config.toml
crop_scale_min = 1
color_jitter = 0.1
loss = "l1"
norm = "rmsnorm"
head_dim = 48
fused_qkv = true
parallel_block = false
layers = 10
init = "kaiming_normal"
residual_init = "scaled_by_depth"
beta1 = 0.9
eps = 1e-06
steps = 40000
lr_schedule = "cosine"
Rows from block 3, named by matrix and row number. Rows with one number belong to one attention dimension. Each number is 200 + 40 x the weight over the matrix's rms, rounded and kept within 0 to 999. All counts start at 0.
# v: attention query, key and value (stacked) (model.blocks.3.attn.qkv.weight, 576x192, the v third), inputs 96-191
# proj: attention output (model.blocks.3.attn.proj.weight, 192x192, transposed), outputs 96-191
v.46,208,189,172,196,183,205,176,245,206,161,224,208,216,227,192,164,202,217,186,213,210,220,167,270,187,154,207,245,231,168,190,261,196,207,202,214,211,194,180,178,188,180,183,200,152,221,206,188,192,217,197,180,181,211,181,191,200,195,159,300,156,224,222,134,203,208,191,180,240,192,197,236,208,167,167,136,239,196,207,199,205,262,199,104,199,166,170,201,177,191,139,191,195,190,128,156
proj.46,150,193,199,170,201,216,185,173,164,155,187,206,203,199,202,185,256,146,180,181,164,149,227,217,229,227,163,177,202,181,176,137,162,192,237,205,220,254,278,176,203,206,161,225,227,236,203,167,181,152,303,240,241,201,227,201,186,231,208,202,212,253,195,208,167,193,183,222,182,140,198,105,172,186,208,240,172,165,190,185,174,182,201,258,209,195,172,167,238,212,162,259,187,201,158,166
v.47,182,189,186,184,192,220,216,232,180,176,191,173,224,210,210,143,172,231,145,165,238,221,246,238,245,112,201,225,234,108,115,156,184,179,207,182,220,247,197,231,202,187,189,107,136,284,196,217,215,192,207,182,185,218,191,224,219,222,207,228,218,181,206,122,193,240,233,173,249,224,224,214,159,248,239,164,180,178,156,210,208,198,193,72,187,195,170,172,203,151,246,174,162,144,169,157
proj.47,221,235,203,225,205,202,167,164,161,183,198,213,149,208,207,186,218,185,238,167,147,160,216,191,190,205,174,213,215,205,211,237,188,160,290,183,212,188,231,179,201,196,173,228,263,157,201,143,192,200,280,236,234,202,173,231,214,219,245,181,199,188,198,201,168,171,199,145,142,207,198,141,196,197,207,198,198,184,220,198,166,161,209,285,215,151,178,171,215,166,159,286,189,215,199,196
v.48,191,207,203,189,221,209,165,232,156,187,260,80,186,215,233,180,223,242,194,187,190,245,110,199,226,168,195,126,116,227,223,142,176,205,220,172,184,134,245,186,189,242,216,321,211,174,203,194,168,209,202,208,182,269,164,207,165,214,190,227,200,173,220,182,260,276,180,217,147,215,196,201,201,144,235,297,211,200,202,194,109,220,175,219,214,183,125,222,107,200,104,247,275,192,246,204
proj.48,255,172,193,169,200,159,181,222,222,167,100,178,221,233,192,214,196,235,196,140,222,241,252,179,273,198,169,134,242,171,208,233,261,250,211,160,172,260,145,246,202,99,268,286,165,163,205,185,197,157,230,172,153,199,200,265,221,184,129,213,200,70,198,270,136,208,203,192,258,189,204,170,183,152,154,161,149,204,172,206,184,184,157,212,204,205,234,164,154,231,245,140,208,175,211,184
v.49,185,193,196,166,170,169,200,189,253,209,160,229,212,217,190,206,170,200,162,206,217,198,284,148,211,162,185,131,245,202,215,177,206,291,166,247,165,188,166,204,295,213,197,218,170,159,185,168,232,224,258,193,194,144,190,184,220,172,188,142,184,171,178,220,183,204,248,229,206,196,230,204,179,236,200,225,152,199,148,238,163,254,213,156,216,262,212,205,172,224,187,162,161,167,188,189
proj.49,200,250,196,238,213,198,261,162,137,177,243,237,229,185,193,164,214,206,237,247,172,128,142,245,124,188,168,224,223,178,190,181,121,103,186,185,209,203,224,186,200,252,151,233,192,186,202,256,142,171,140,177,203,200,251,226,235,182,211,241,170,158,196,213,220,165,196,196,206,220,206,164,235,241,280,220,225,183,184,206,215,210,215,239,206,179,134,167,242,82,210,179,241,224,232,294
v.50,181,185,202,169,166,167,223,201,254,207,191,226,222,205,206,238,191,169,195,191,218,172,235,172,211,186,216,196,272,249,208,192,217,254,249,242,171,229,147,211,312,211,231,191,180,159,220,152,228,219,221,202,217,159,200,228,208,167,201,124,167,212,182,266,136,153,231,211,198,178,240,179,139,228,170,207,123,203,177,221,212,151,201,188,213,213,213,192,186,229,191,184,143,173,170,171
proj.50,188,262,197,242,224,194,280,171,142,200,247,233,184,203,213,217,234,207,241,257,114,78,162,204,159,181,190,253,166,166,190,170,110,165,93,207,247,209,187,206,206,233,195,176,169,163,192,241,137,179,129,195,214,205,223,168,205,237,180,269,245,151,200,138,249,213,186,236,221,237,195,170,206,135,273,222,221,182,177,212,187,237,299,210,175,196,150,201,255,146,211,137,282,227,294,254
v.51,165,190,242,164,195,218,264,208,257,169,71,216,177,171,109,181,324,201,170,205,182,269,226,278,235,181,197,91,287,175,166,83,158,207,270,163,186,198,166,290,202,190,260,226,183,241,222,259,182,219,214,181,111,161,230,254,210,209,249,95,180,254,180,234,239,218,247,225,134,239,219,228,254,298,203,175,131,216,260,232,190,170,240,233,202,292,277,219,204,257,291,160,101,194,131,161
proj.51,184,280,197,195,224,180,287,163,113,213,243,207,172,180,260,158,195,205,179,189,237,184,198,230,167,200,161,246,98,181,185,144,237,207,100,192,208,179,247,171,207,213,177,175,206,144,203,154,191,233,160,186,204,198,174,135,175,240,179,277,296,110,200,191,161,198,179,158,264,206,197,192,149,106,198,205,170,183,80,200,240,274,235,99,182,126,150,249,197,128,209,157,297,236,285,265
v.52,229,191,186,246,238,215,233,181,216,234,253,129,235,182,262,262,155,196,239,254,211,191,143,193,225,139,179,255,215,194,146,184,250,227,195,245,226,218,221,251,148,190,210,217,157,115,190,90,187,179,178,206,207,257,267,216,221,204,212,217,246,205,206,175,105,176,168,218,246,265,215,196,187,185,223,187,244,174,162,203,311,173,237,215,209,197,178,192,258,169,209,181,176,113,265,297
proj.52,107,160,199,251,141,126,150,206,240,260,235,195,219,204,117,276,210,183,152,204,180,135,113,246,214,206,216,250,216,218,194,234,128,241,196,255,236,189,218,130,201,253,207,195,259,315,200,272,241,186,180,247,154,203,165,184,201,204,244,115,140,297,204,171,193,243,216,166,172,114,197,180,200,187,263,279,300,172,253,198,95,258,214,171,172,250,124,193,141,198,228,160,179,177,154,156
v.53,236,200,188,328,267,194,232,217,184,241,279,118,196,207,253,185,168,249,190,214,242,231,175,197,208,212,210,243,122,239,158,188,123,190,157,181,189,181,266,139,134,224,174,153,236,166,142,205,174,194,173,218,204,273,220,231,195,228,236,256,264,185,198,147,204,218,161,148,235,204,172,185,206,195,257,211,318,170,238,187,212,259,216,156,195,161,136,189,227,173,192,201,259,275,284,202
proj.53,146,96,198,84,122,220,113,242,170,224,211,185,227,209,166,207,169,188,138,181,197,194,185,235,215,206,203,197,238,206,242,254,307,203,296,171,127,214,219,198,196,152,160,190,179,231,199,248,282,191,231,222,206,198,131,177,204,179,164,120,195,297,200,206,206,168,201,185,109,124,197,199,221,205,135,186,178,225,183,200,177,162,139,260,198,197,245,185,77,208,211,246,201,123,75,127
v.54,205,182,189,195,202,208,149,182,245,183,166,85,177,208,136,180,189,167,136,183,219,247,171,111,198,135,201,116,199,217,204,180,148,222,84,169,190,77,179,193,199,211,199,368,220,264,171,157,208,213,242,181,162,177,199,152,196,218,172,215,174,151,199,161,285,295,188,208,140,286,186,157,278,195,193,188,233,208,258,198,106,261,140,182,203,255,119,233,142,230,168,210,250,179,218,170
proj.54,260,219,200,172,163,178,224,271,193,211,102,207,237,191,195,144,170,281,201,165,256,253,257,147,248,219,132,85,173,213,204,184,346,204,256,117,191,263,286,253,194,228,247,319,210,187,192,191,186,199,187,207,115,200,193,283,258,198,179,214,210,62,201,268,79,176,191,217,220,219,205,190,192,232,215,257,175,190,96,206,207,234,161,176,181,185,198,226,96,187,151,209,197,185,323,255
v.55,194,183,169,249,209,203,123,197,226,171,302,230,217,212,242,238,197,171,244,243,197,205,157,263,192,305,205,246,206,252,229,299,226,233,294,191,170,215,171,212,200,218,217,167,203,188,209,136,230,165,193,235,204,179,149,232,166,198,241,239,216,245,204,279,139,201,177,202,195,204,235,238,191,191,235,192,247,205,289,196,317,161,180,222,204,209,201,194,382,232,199,235,213,205,185,203
proj.55,268,188,203,161,235,239,226,196,201,210,129,182,192,213,236,234,215,196,208,263,236,208,215,196,242,190,246,221,224,162,204,218,225,215,150,289,218,143,235,206,202,95,221,185,209,216,196,276,143,206,156,197,210,202,319,173,210,196,117,179,179,299,199,46,213,207,228,184,168,190,202,219,224,152,173,153,248,225,162,201,189,235,273,245,190,185,215,185,132,250,188,144,169,135,156,104
v.56,235,228,226,223,246,245,200,225,163,219,194,206,176,171,198,194,229,251,182,201,205,236,167,227,172,219,186,147,159,220,185,218,149,185,172,140,230,173,264,175,107,188,181,238,243,241,197,278,133,161,183,211,153,239,200,220,196,229,202,244,186,191,208,155,236,242,165,189,176,169,170,182,270,183,227,188,248,182,239,173,191,275,225,214,190,185,138,217,149,183,146,237,253,226,229,208
proj.56,143,142,204,128,130,110,131,193,197,210,135,189,172,187,153,206,176,231,103,127,232,327,244,204,213,194,208,156,209,197,194,210,339,235,272,178,163,210,214,166,195,166,215,224,207,208,203,132,303,248,272,152,202,199,119,172,212,151,173,172,229,191,204,278,183,208,210,178,215,229,197,237,150,192,144,175,154,202,185,199,187,147,149,149,225,143,259,208,187,269,194,195,155,173,163,149
v.57,183,208,165,174,200,194,174,160,172,155,250,134,276,234,226,211,191,261,222,205,192,123,180,222,211,233,208,199,126,195,258,216,251,192,254,210,202,241,258,204,195,209,254,187,188,75,154,122,198,197,194,231,187,237,158,228,183,186,232,210,201,231,214,251,148,169,173,207,182,160,196,174,190,176,254,250,192,200,178,196,264,169,226,263,200,192,210,205,256,224,140,222,221,145,225,248
proj.57,231,135,206,227,220,199,203,176,202,181,198,161,176,238,212,270,212,125,207,215,181,211,183,215,233,176,243,254,215,202,215,219,124,251,125,222,190,151,89,223,195,143,188,209,247,232,201,255,150,195,181,181,201,199,240,224,188,213,191,163,207,232,202,158,252,214,218,194,262,246,188,187,209,183,119,169,253,224,197,195,150,178,244,206,152,192,192,142,222,242,204,141,197,190,195,175
v.58,208,200,173,229,188,176,183,224,264,155,387,230,182,230,260,235,193,159,294,241,213,233,191,235,188,294,232,281,232,288,236,318,146,166,287,228,181,293,185,186,216,278,148,157,259,211,257,204,187,173,173,229,287,207,175,261,155,184,244,205,190,231,211,290,103,186,184,163,180,172,239,201,135,151,176,294,234,194,215,188,259,141,183,213,203,146,175,189,210,162,163,279,201,223,160,132
proj.58,218,162,203,167,214,229,170,236,158,236,114,185,204,218,225,243,235,206,179,177,155,145,294,207,192,179,263,238,234,144,252,217,266,214,175,240,212,165,170,210,200,13,207,110,151,196,204,227,221,221,206,164,252,203,211,155,188,177,62,255,207,255,201,80,323,173,191,204,218,173,205,188,197,149,173,99,188,228,251,205,174,238,283,248,230,243,274,163,214,265,254,154,250,156,161,186
v.59,198,230,214,161,191,213,143,238,111,225,228,206,166,198,196,212,218,179,195,170,207,215,132,205,213,250,211,116,179,257,277,231,215,222,191,174,214,182,211,167,219,208,184,283,212,224,260,297,140,187,200,212,231,173,198,164,169,196,136,190,143,156,196,190,243,203,201,204,135,160,215,186,194,145,182,306,187,202,164,194,95,223,156,239,209,220,149,216,19,215,89,244,282,180,180,170
proj.59,186,182,195,153,210,112,173,180,290,119,117,192,190,210,210,217,195,229,188,143,148,258,255,131,235,187,184,117,234,204,159,147,248,274,220,188,184,204,133,208,196,189,303,215,196,192,199,65,303,243,277,142,190,197,151,250,201,156,185,262,156,139,197,319,204,236,221,219,264,275,201,225,186,221,202,116,132,194,236,200,234,135,190,172,225,192,274,177,285,240,238,170,164,251,231,200
v.60,213,203,231,179,241,225,197,223,278,177,115,214,154,197,200,181,174,192,188,221,181,281,178,136,148,173,170,107,199,133,229,200,142,225,178,170,164,103,234,254,195,265,234,223,202,310,217,194,224,223,214,197,176,203,162,244,205,219,248,224,180,166,214,266,232,306,212,218,144,269,184,182,288,224,201,234,203,209,179,209,170,229,247,123,198,192,184,213,177,174,200,214,177,277,240,180
proj.60,233,240,199,198,229,194,243,294,128,235,141,222,214,206,196,125,201,270,221,191,224,289,243,194,185,198,163,166,183,159,204,228,266,188,241,170,167,143,227,137,205,132,199,210,176,161,200,265,124,182,157,131,179,201,285,215,222,188,66,206,255,166,198,187,192,108,173,197,279,194,209,189,183,229,240,175,174,169,193,201,207,199,165,214,262,233,204,231,125,187,188,213,254,229,172,331
v.61,200,177,233,144,185,207,145,203,254,141,171,206,186,224,160,193,195,142,244,195,213,251,293,177,227,179,180,99,274,196,261,191,178,260,196,204,178,188,123,262,256,171,180,279,214,260,196,202,189,187,248,199,218,144,213,242,201,222,198,151,174,207,172,227,207,247,254,223,174,226,238,230,234,271,212,140,170,207,265,227,184,189,176,203,193,316,217,203,209,163,206,192,206,186,148,164
proj.61,196,243,198,218,222,175,272,233,153,215,213,223,263,197,184,109,201,237,213,214,279,147,240,205,165,195,181,229,177,162,224,185,258,137,182,212,228,200,297,162,202,224,176,228,167,158,194,226,238,194,157,132,208,202,188,179,224,187,196,254,232,144,201,207,161,178,200,183,247,311,204,189,199,177,263,235,165,191,136,209,221,308,238,193,226,106,196,165,163,146,188,116,221,212,268,247
v.62,171,183,186,157,213,189,196,140,191,176,80,182,268,199,150,153,194,316,215,239,238,173,225,170,192,128,167,96,139,43,202,166,212,203,148,173,231,146,199,221,199,192,268,243,177,186,185,170,215,224,221,170,131,239,186,189,226,228,219,218,213,187,217,169,231,240,201,227,191,200,161,239,260,261,215,106,163,208,186,212,192,182,240,224,202,233,270,214,245,195,240,163,213,198,219,280
proj.62,251,244,203,260,236,213,201,156,177,202,244,212,188,196,205,157,184,180,226,213,243,230,174,221,159,209,188,239,204,173,216,272,135,175,204,188,200,179,220,157,205,253,115,273,172,165,199,257,125,180,193,216,208,202,259,222,196,239,283,170,207,195,202,202,119,198,186,192,243,246,195,234,209,216,221,242,225,201,172,200,183,217,144,193,173,179,163,217,234,194,152,239,202,236,239,233
v.63,207,190,194,213,199,204,192,221,223,220,231,227,237,196,215,241,158,181,228,206,242,229,229,117,210,221,181,172,248,246,244,241,213,296,203,207,179,212,180,201,305,191,184,244,185,185,201,185,175,160,209,171,243,148,229,222,183,193,181,179,179,175,181,199,136,189,221,215,200,134,230,212,156,236,205,191,195,192,197,217,202,220,183,210,206,257,190,199,178,207,171,206,242,205,225,229
proj.63,171,218,201,191,175,179,184,135,198,189,193,222,180,172,144,195,218,194,156,257,170,126,161,216,182,194,171,242,243,185,188,177,221,159,199,228,237,190,242,142,205,259,192,243,162,154,187,265,326,206,241,224,254,201,152,154,219,196,245,165,172,232,198,191,209,183,193,200,184,274,199,218,252,153,263,234,173,191,139,213,187,214,237,189,201,146,196,145,238,147,205,154,164,193,223,124
v.64,247,200,195,246,225,205,180,199,149,150,297,112,200,236,253,186,142,222,236,190,176,185,187,188,214,222,186,303,111,224,196,240,160,137,175,209,193,210,293,156,115,192,108,151,228,179,172,186,171,188,173,241,273,293,212,204,173,223,234,259,247,207,223,130,203,196,163,160,228,175,171,177,180,122,206,220,250,199,197,156,206,201,183,209,198,109,176,180,211,153,183,251,245,238,244,198
proj.64,167,79,200,192,124,231,141,308,251,238,176,165,272,235,207,242,185,200,196,148,254,247,294,203,260,212,227,178,216,200,257,221,246,246,255,178,146,228,137,257,204,155,213,161,176,213,200,233,253,167,219,185,176,196,87,203,190,160,180,162,202,238,199,212,234,227,215,218,157,131,198,169,178,198,119,163,156,238,247,200,148,183,133,253,191,257,305,173,123,276,217,205,161,123,127,122
v.65,200,170,170,234,161,171,220,190,250,265,218,233,219,171,203,246,215,158,176,187,246,186,162,208,171,240,225,266,242,235,169,207,253,245,223,249,169,203,90,193,250,186,232,157,173,195,227,143,264,237,210,200,181,141,157,178,202,147,180,143,217,188,197,232,157,164,211,169,264,197,214,211,170,223,148,182,209,212,220,219,200,182,198,138,204,219,153,181,248,224,233,167,173,205,163,183
proj.65,217,245,203,165,237,227,251,203,190,193,192,205,168,188,225,201,205,253,244,276,140,120,149,106,193,203,204,189,172,201,159,232,85,174,168,165,232,192,255,230,196,232,193,201,195,191,201,192,125,214,152,243,197,204,361,204,213,255,213,255,191,235,199,126,170,217,199,264,17,201,201,233,223,177,264,230,212,189,237,200,235,156,297,248,147,237,157,271,170,220,151,231,211,209,249,169
v.66,222,185,181,161,219,190,216,225,142,225,245,164,182,204,278,221,83,134,222,225,177,226,131,119,208,193,173,259,186,161,221,218,210,210,202,200,210,92,250,199,206,203,194,136,190,237,208,131,208,194,203,186,264,210,184,145,198,215,173,306,211,213,227,161,226,211,184,187,189,255,218,219,226,170,212,184,212,214,159,189,171,166,193,152,199,141,222,190,203,106,161,211,236,229,239,216
proj.66,192,196,204,254,180,182,164,237,284,190,205,200,228,193,209,151,202,216,245,196,191,229,226,170,270,209,211,122,221,221,194,200,177,247,195,230,218,230,212,212,204,215,263,220,189,186,198,280,145,195,212,241,165,203,205,243,199,182,238,116,145,208,200,176,192,170,191,195,245,143,201,211,209,244,247,193,204,183,172,208,149,216,175,222,243,279,270,191,145,214,192,228,195,205,184,196
v.67,190,203,189,211,203,195,205,172,174,152,221,146,224,218,226,162,177,268,195,194,151,126,206,211,225,175,197,272,145,164,166,184,219,168,167,217,240,243,258,189,144,208,170,163,179,126,180,158,197,200,191,209,232,263,170,148,202,209,197,253,230,218,214,148,220,171,164,181,222,184,170,194,162,145,223,196,213,202,148,199,217,199,213,221,189,142,203,200,243,173,206,208,209,164,210,242
proj.67,223,161,198,242,192,239,175,206,232,220,230,183,205,217,200,241,225,135,216,194,204,207,220,253,203,211,219,186,244,217,233,232,122,202,254,195,204,230,170,219,198,201,183,223,200,222,201,218,169,166,246,260,197,196,203,284,192,190,278,137,157,210,204,203,215,239,220,187,198,117,193,158,208,239,149,195,224,231,249,201,186,192,159,226,184,229,190,191,219,191,193,223,171,159,140,188
v.68,241,214,191,224,195,213,176,253,167,263,284,236,199,144,247,244,216,218,163,182,226,259,134,189,145,314,216,196,154,307,235,271,152,238,230,172,191,195,231,125,181,223,178,222,238,219,230,302,164,172,188,228,193,196,135,224,162,205,176,196,194,138,203,215,179,215,176,162,171,121,194,166,196,151,189,311,241,184,204,189,156,270,182,146,210,187,32,213,96,212,96,277,257,259,199,163
proj.68,174,139,203,63,177,140,172,200,205,152,58,197,151,187,189,214,200,275,165,161,140,287,248,144,232,172,231,115,271,183,142,202,291,253,258,140,160,202,185,222,201,60,233,208,174,184,199,118,261,242,272,142,213,203,257,211,242,156,89,217,227,206,202,229,217,168,214,218,141,227,203,233,179,205,149,92,107,194,246,206,235,27,243,192,211,188,294,211,213,297,190,187,166,165,172,158
v.69,210,184,211,196,209,207,185,231,231,155,222,184,172,185,200,248,196,136,208,196,162,249,175,212,232,174,157,212,231,203,188,184,221,223,255,201,203,114,189,247,183,186,153,204,154,226,221,193,195,181,208,191,198,218,225,223,205,215,224,203,210,237,201,195,230,218,216,209,220,231,211,228,210,199,200,191,224,188,186,200,221,185,216,169,208,210,202,211,241,156,207,186,165,162,207,207
proj.69,184,217,211,225,186,177,215,218,219,256,209,207,223,203,227,171,182,215,188,209,272,195,206,192,223,204,195,175,184,173,172,191,204,239,172,229,217,240,255,194,200,210,217,178,221,207,207,215,203,202,188,212,170,202,232,192,199,198,174,167,182,206,198,165,173,228,198,189,219,148,204,196,177,221,247,196,183,196,212,200,199,255,229,207,213,198,185,239,164,169,213,144,180,196,187,166
v.70,197,173,154,198,157,174,178,180,239,177,228,191,202,210,192,194,179,177,207,238,236,190,251,184,234,182,212,254,265,215,189,213,238,199,180,271,197,242,169,182,237,214,148,184,161,135,179,130,215,229,215,188,230,197,233,145,209,187,179,112,205,204,189,186,179,159,211,206,226,209,260,198,126,202,181,211,194,211,156,194,171,179,190,171,224,243,245,195,202,222,241,165,171,146,127,162
proj.70,186,232,199,217,184,222,203,175,199,206,222,203,234,199,234,209,189,192,253,177,179,69,189,199,150,204,191,204,188,216,224,139,102,214,143,194,236,187,226,268,196,276,173,170,168,212,198,207,193,208,172,267,192,199,182,245,179,213,272,219,141,215,197,154,222,240,186,215,161,169,197,167,219,275,234,199,244,191,266,205,191,224,234,209,167,230,159,212,225,159,191,195,217,207,262,216
v.71,179,215,146,258,201,182,157,189,163,218,314,191,248,174,229,193,228,246,213,256,262,184,103,259,224,276,204,233,165,245,232,243,210,202,233,189,218,230,193,145,218,228,217,229,191,98,239,178,176,188,207,228,263,191,172,186,177,206,187,204,224,208,213,181,167,185,167,184,182,163,246,255,139,185,225,224,196,196,214,182,212,185,218,228,213,190,169,179,179,248,154,206,293,190,194,181
proj.71,191,137,201,112,196,200,135,132,251,173,163,181,141,210,232,271,210,156,168,153,150,174,211,188,221,195,271,206,270,179,189,206,183,277,157,205,261,177,180,222,205,142,205,206,159,225,194,157,228,237,205,186,213,205,229,217,164,218,191,170,134,281,199,176,216,272,174,186,148,197,193,227,238,186,126,133,223,201,222,199,167,151,269,223,146,170,244,197,272,262,196,169,128,190,186,87
v.72,243,214,193,273,236,212,176,220,152,219,273,169,191,192,224,197,209,244,220,215,213,246,113,235,170,251,206,199,103,217,204,214,138,183,194,157,221,166,275,168,111,219,192,224,219,188,170,216,169,183,180,223,187,270,174,230,182,245,242,251,245,197,212,160,234,239,146,168,195,198,174,202,242,152,244,236,301,176,239,174,196,237,202,189,192,161,139,205,202,191,162,228,256,269,250,207
proj.72,154,76,197,78,156,204,113,241,197,222,149,163,209,211,193,218,176,207,150,169,240,250,226,189,248,204,218,159,279,187,224,261,340,252,278,167,147,212,186,224,199,74,171,216,164,221,203,218,265,197,262,166,198,199,168,195,201,185,88,109,199,254,201,214,187,186,197,172,158,149,199,212,186,222,122,142,154,221,197,201,187,143,173,243,210,197,249,178,113,249,229,205,165,136,76,140
v.73,204,198,154,264,195,168,177,210,218,185,359,174,245,225,253,223,93,193,244,240,220,170,185,120,218,233,211,360,179,268,199,273,227,161,201,252,192,257,255,134,233,265,166,169,218,122,190,101,215,198,195,231,321,237,194,206,192,184,237,275,246,187,222,191,125,165,189,184,240,172,227,171,112,153,213,247,248,184,145,181,289,191,203,228,214,100,188,191,192,179,159,236,229,173,278,197
proj.73,212,132,195,249,166,233,129,214,260,235,165,186,221,222,200,275,237,144,173,208,130,126,203,281,202,203,255,230,257,212,267,230,171,203,174,252,220,221,122,233,203,118,202,154,191,280,198,323,191,148,174,177,186,201,148,186,191,148,163,118,89,304,204,122,313,183,182,216,187,109,194,161,257,216,153,206,278,219,264,201,75,236,204,238,176,299,196,142,227,201,219,196,180,150,145,185
v.74,202,198,211,184,216,211,246,239,140,248,213,217,237,180,279,205,149,227,206,189,194,200,237,155,184,257,229,136,193,184,231,204,212,236,203,206,217,199,313,196,223,182,207,96,170,134,141,220,185,189,216,176,203,144,197,145,192,211,180,214,141,215,185,184,209,164,195,176,167,97,213,161,184,168,256,266,186,209,201,205,166,261,193,167,194,165,241,190,162,248,133,200,237,226,236,187
proj.74,131,135,198,173,153,186,171,132,222,124,232,186,173,171,189,194,180,131,228,229,172,235,168,217,243,188,192,189,201,202,175,132,194,225,135,196,123,170,147,223,193,225,200,204,197,208,202,226,219,214,242,233,235,199,146,208,197,206,199,155,219,247,200,232,263,179,219,194,241,224,198,197,216,257,159,147,191,197,108,190,186,94,203,182,206,185,279,128,198,187,249,251,203,221,168,156
v.75,175,197,200,197,193,210,209,227,198,231,157,294,194,166,156,158,241,260,106,213,257,267,245,215,174,242,199,123,197,173,208,207,170,232,143,194,175,205,216,142,241,204,205,166,205,226,198,314,195,224,222,180,151,133,126,170,207,215,190,164,196,149,172,218,222,240,204,187,165,124,188,217,185,217,253,237,173,187,230,205,125,302,213,152,193,252,168,223,118,270,206,199,242,258,171,156
proj.75,237,255,197,104,206,228,200,121,133,151,157,225,163,187,211,133,165,231,189,205,195,212,210,210,118,195,164,177,216,161,184,215,222,153,238,108,167,148,254,166,201,188,141,226,162,132,192,123,180,230,206,209,241,203,309,220,213,182,156,251,217,192,199,221,194,166,201,228,163,253,202,220,240,241,122,130,171,196,201,200,271,57,186,180,196,135,248,242,259,212,153,294,214,221,189,179
v.76,182,215,175,203,199,199,156,159,236,157,141,158,248,222,180,185,176,245,205,180,230,185,227,193,196,206,194,162,205,196,181,227,169,233,160,167,190,187,209,194,182,195,267,185,189,178,177,175,186,186,206,203,177,176,183,180,190,194,231,162,215,243,191,201,201,179,168,216,164,153,219,185,204,212,220,196,186,194,205,192,237,237,210,234,205,239,238,201,262,268,249,181,166,126,180,195
proj.76,233,181,196,172,205,204,197,177,184,209,230,183,177,210,202,222,184,163,193,212,209,202,211,245,187,198,215,214,194,174,234,162,238,214,192,203,192,154,209,210,197,183,180,191,263,221,190,237,201,221,191,180,211,201,174,257,204,206,181,216,201,242,201,183,209,212,209,220,224,239,204,175,213,200,149,191,232,222,178,201,207,192,228,193,169,168,199,221,167,194,181,176,211,181,257,204
v.77,202,180,216,190,201,216,180,202,225,192,202,192,170,193,170,178,181,158,200,238,223,266,210,202,249,189,182,195,247,175,177,207,186,226,199,208,190,184,173,216,183,207,71,223,191,275,241,238,179,206,207,203,233,201,210,182,200,215,184,155,188,202,193,158,210,236,216,206,219,208,217,271,184,218,186,206,190,174,155,194,163,230,219,168,206,264,209,209,184,147,220,183,245,171,138,194
proj.77,204,241,209,221,218,171,192,214,212,233,159,223,247,210,201,141,167,283,197,171,246,183,250,190,144,196,170,167,188,146,203,194,164,211,210,185,211,194,313,122,205,224,229,194,161,167,194,148,227,230,185,229,189,200,237,222,203,177,217,242,152,184,202,198,165,237,193,216,160,187,208,190,201,218,232,181,155,179,307,212,236,204,202,219,215,190,219,270,192,209,190,209,184,206,206,157
v.78,203,198,228,218,198,232,199,148,297,168,140,174,142,214,189,185,246,175,155,195,201,231,233,249,216,169,213,158,266,229,172,178,179,212,175,173,168,243,161,280,195,197,193,261,152,232,173,218,181,197,213,212,177,182,244,232,206,200,216,100,154,210,186,220,186,207,227,185,181,290,210,156,220,232,172,205,205,205,224,221,199,174,184,165,186,293,220,187,222,220,271,143,124,181,139,140
proj.78,152,207,201,145,190,185,253,279,129,261,260,222,236,201,169,176,190,202,180,179,210,148,216,185,174,207,167,219,178,197,208,161,247,196,220,171,202,133,263,181,196,238,181,168,205,207,200,166,281,230,168,208,208,202,155,195,203,239,149,239,271,228,198,216,205,190,187,187,185,195,203,148,178,213,242,208,180,196,209,204,236,249,243,183,211,183,138,242,129,152,206,176,233,217,224,265
v.79,195,212,204,208,206,215,186,158,231,232,163,185,209,199,235,209,223,218,194,196,157,173,180,219,176,144,230,164,174,220,165,196,155,187,173,171,209,169,206,227,177,202,245,266,224,187,196,180,187,199,184,195,157,201,181,204,197,197,216,198,218,185,195,178,186,252,179,204,177,219,149,139,216,154,188,210,193,204,216,210,206,226,202,183,192,172,88,221,235,268,176,189,176,135,178,216
proj.79,200,193,199,165,169,176,193,215,167,196,152,200,156,209,135,254,197,224,171,209,207,223,186,214,248,201,175,193,224,201,191,219,240,200,222,161,216,214,196,211,202,179,182,227,235,229,196,179,202,194,215,211,203,195,227,231,220,227,135,189,220,169,198,266,202,224,198,206,191,213,195,210,195,206,190,249,232,190,220,195,201,189,217,152,204,211,163,202,173,233,214,215,196,189,224,199
v.80,220,205,186,261,214,189,233,172,288,220,226,223,228,191,220,233,236,236,252,235,271,175,223,236,173,213,217,218,250,239,169,223,178,186,242,199,188,274,168,219,204,246,297,198,211,131,201,206,206,203,194,220,184,228,234,303,210,173,238,164,175,193,209,291,74,175,195,198,212,229,213,147,186,252,175,194,238,197,207,196,296,153,214,197,195,194,224,177,230,200,258,184,119,202,207,210
proj.80,122,166,200,168,188,196,208,184,108,233,260,200,180,213,172,251,224,162,154,187,122,144,144,243,144,182,238,291,188,211,218,203,224,198,178,244,174,157,148,161,195,158,164,137,222,282,198,251,226,203,160,155,213,198,170,121,188,227,144,231,270,314,204,143,275,147,192,179,208,177,197,205,191,142,241,218,237,211,188,197,172,250,263,223,188,185,148,195,194,192,208,172,267,189,195,273
v.81,220,193,173,219,205,178,197,150,179,246,174,136,229,245,310,251,73,176,277,240,241,175,143,162,201,156,185,178,166,151,240,249,220,242,126,199,218,165,203,237,225,179,279,202,162,177,196,31,205,161,202,192,248,213,224,173,201,184,195,230,200,198,222,207,175,174,196,210,197,244,234,181,218,230,148,181,200,195,118,195,224,124,164,195,204,156,243,181,230,137,186,202,208,154,253,237
proj.81,167,175,187,213,192,140,139,244,296,180,313,199,226,221,138,242,186,149,233,210,156,176,146,183,241,218,199,169,240,217,212,214,175,232,242,287,218,163,177,171,196,261,215,235,213,260,201,299,218,198,218,192,193,198,141,286,204,209,231,168,137,304,197,215,215,202,207,206,208,224,200,192,211,223,323,210,258,192,235,192,116,230,186,229,249,320,225,169,161,212,237,176,238,239,225,242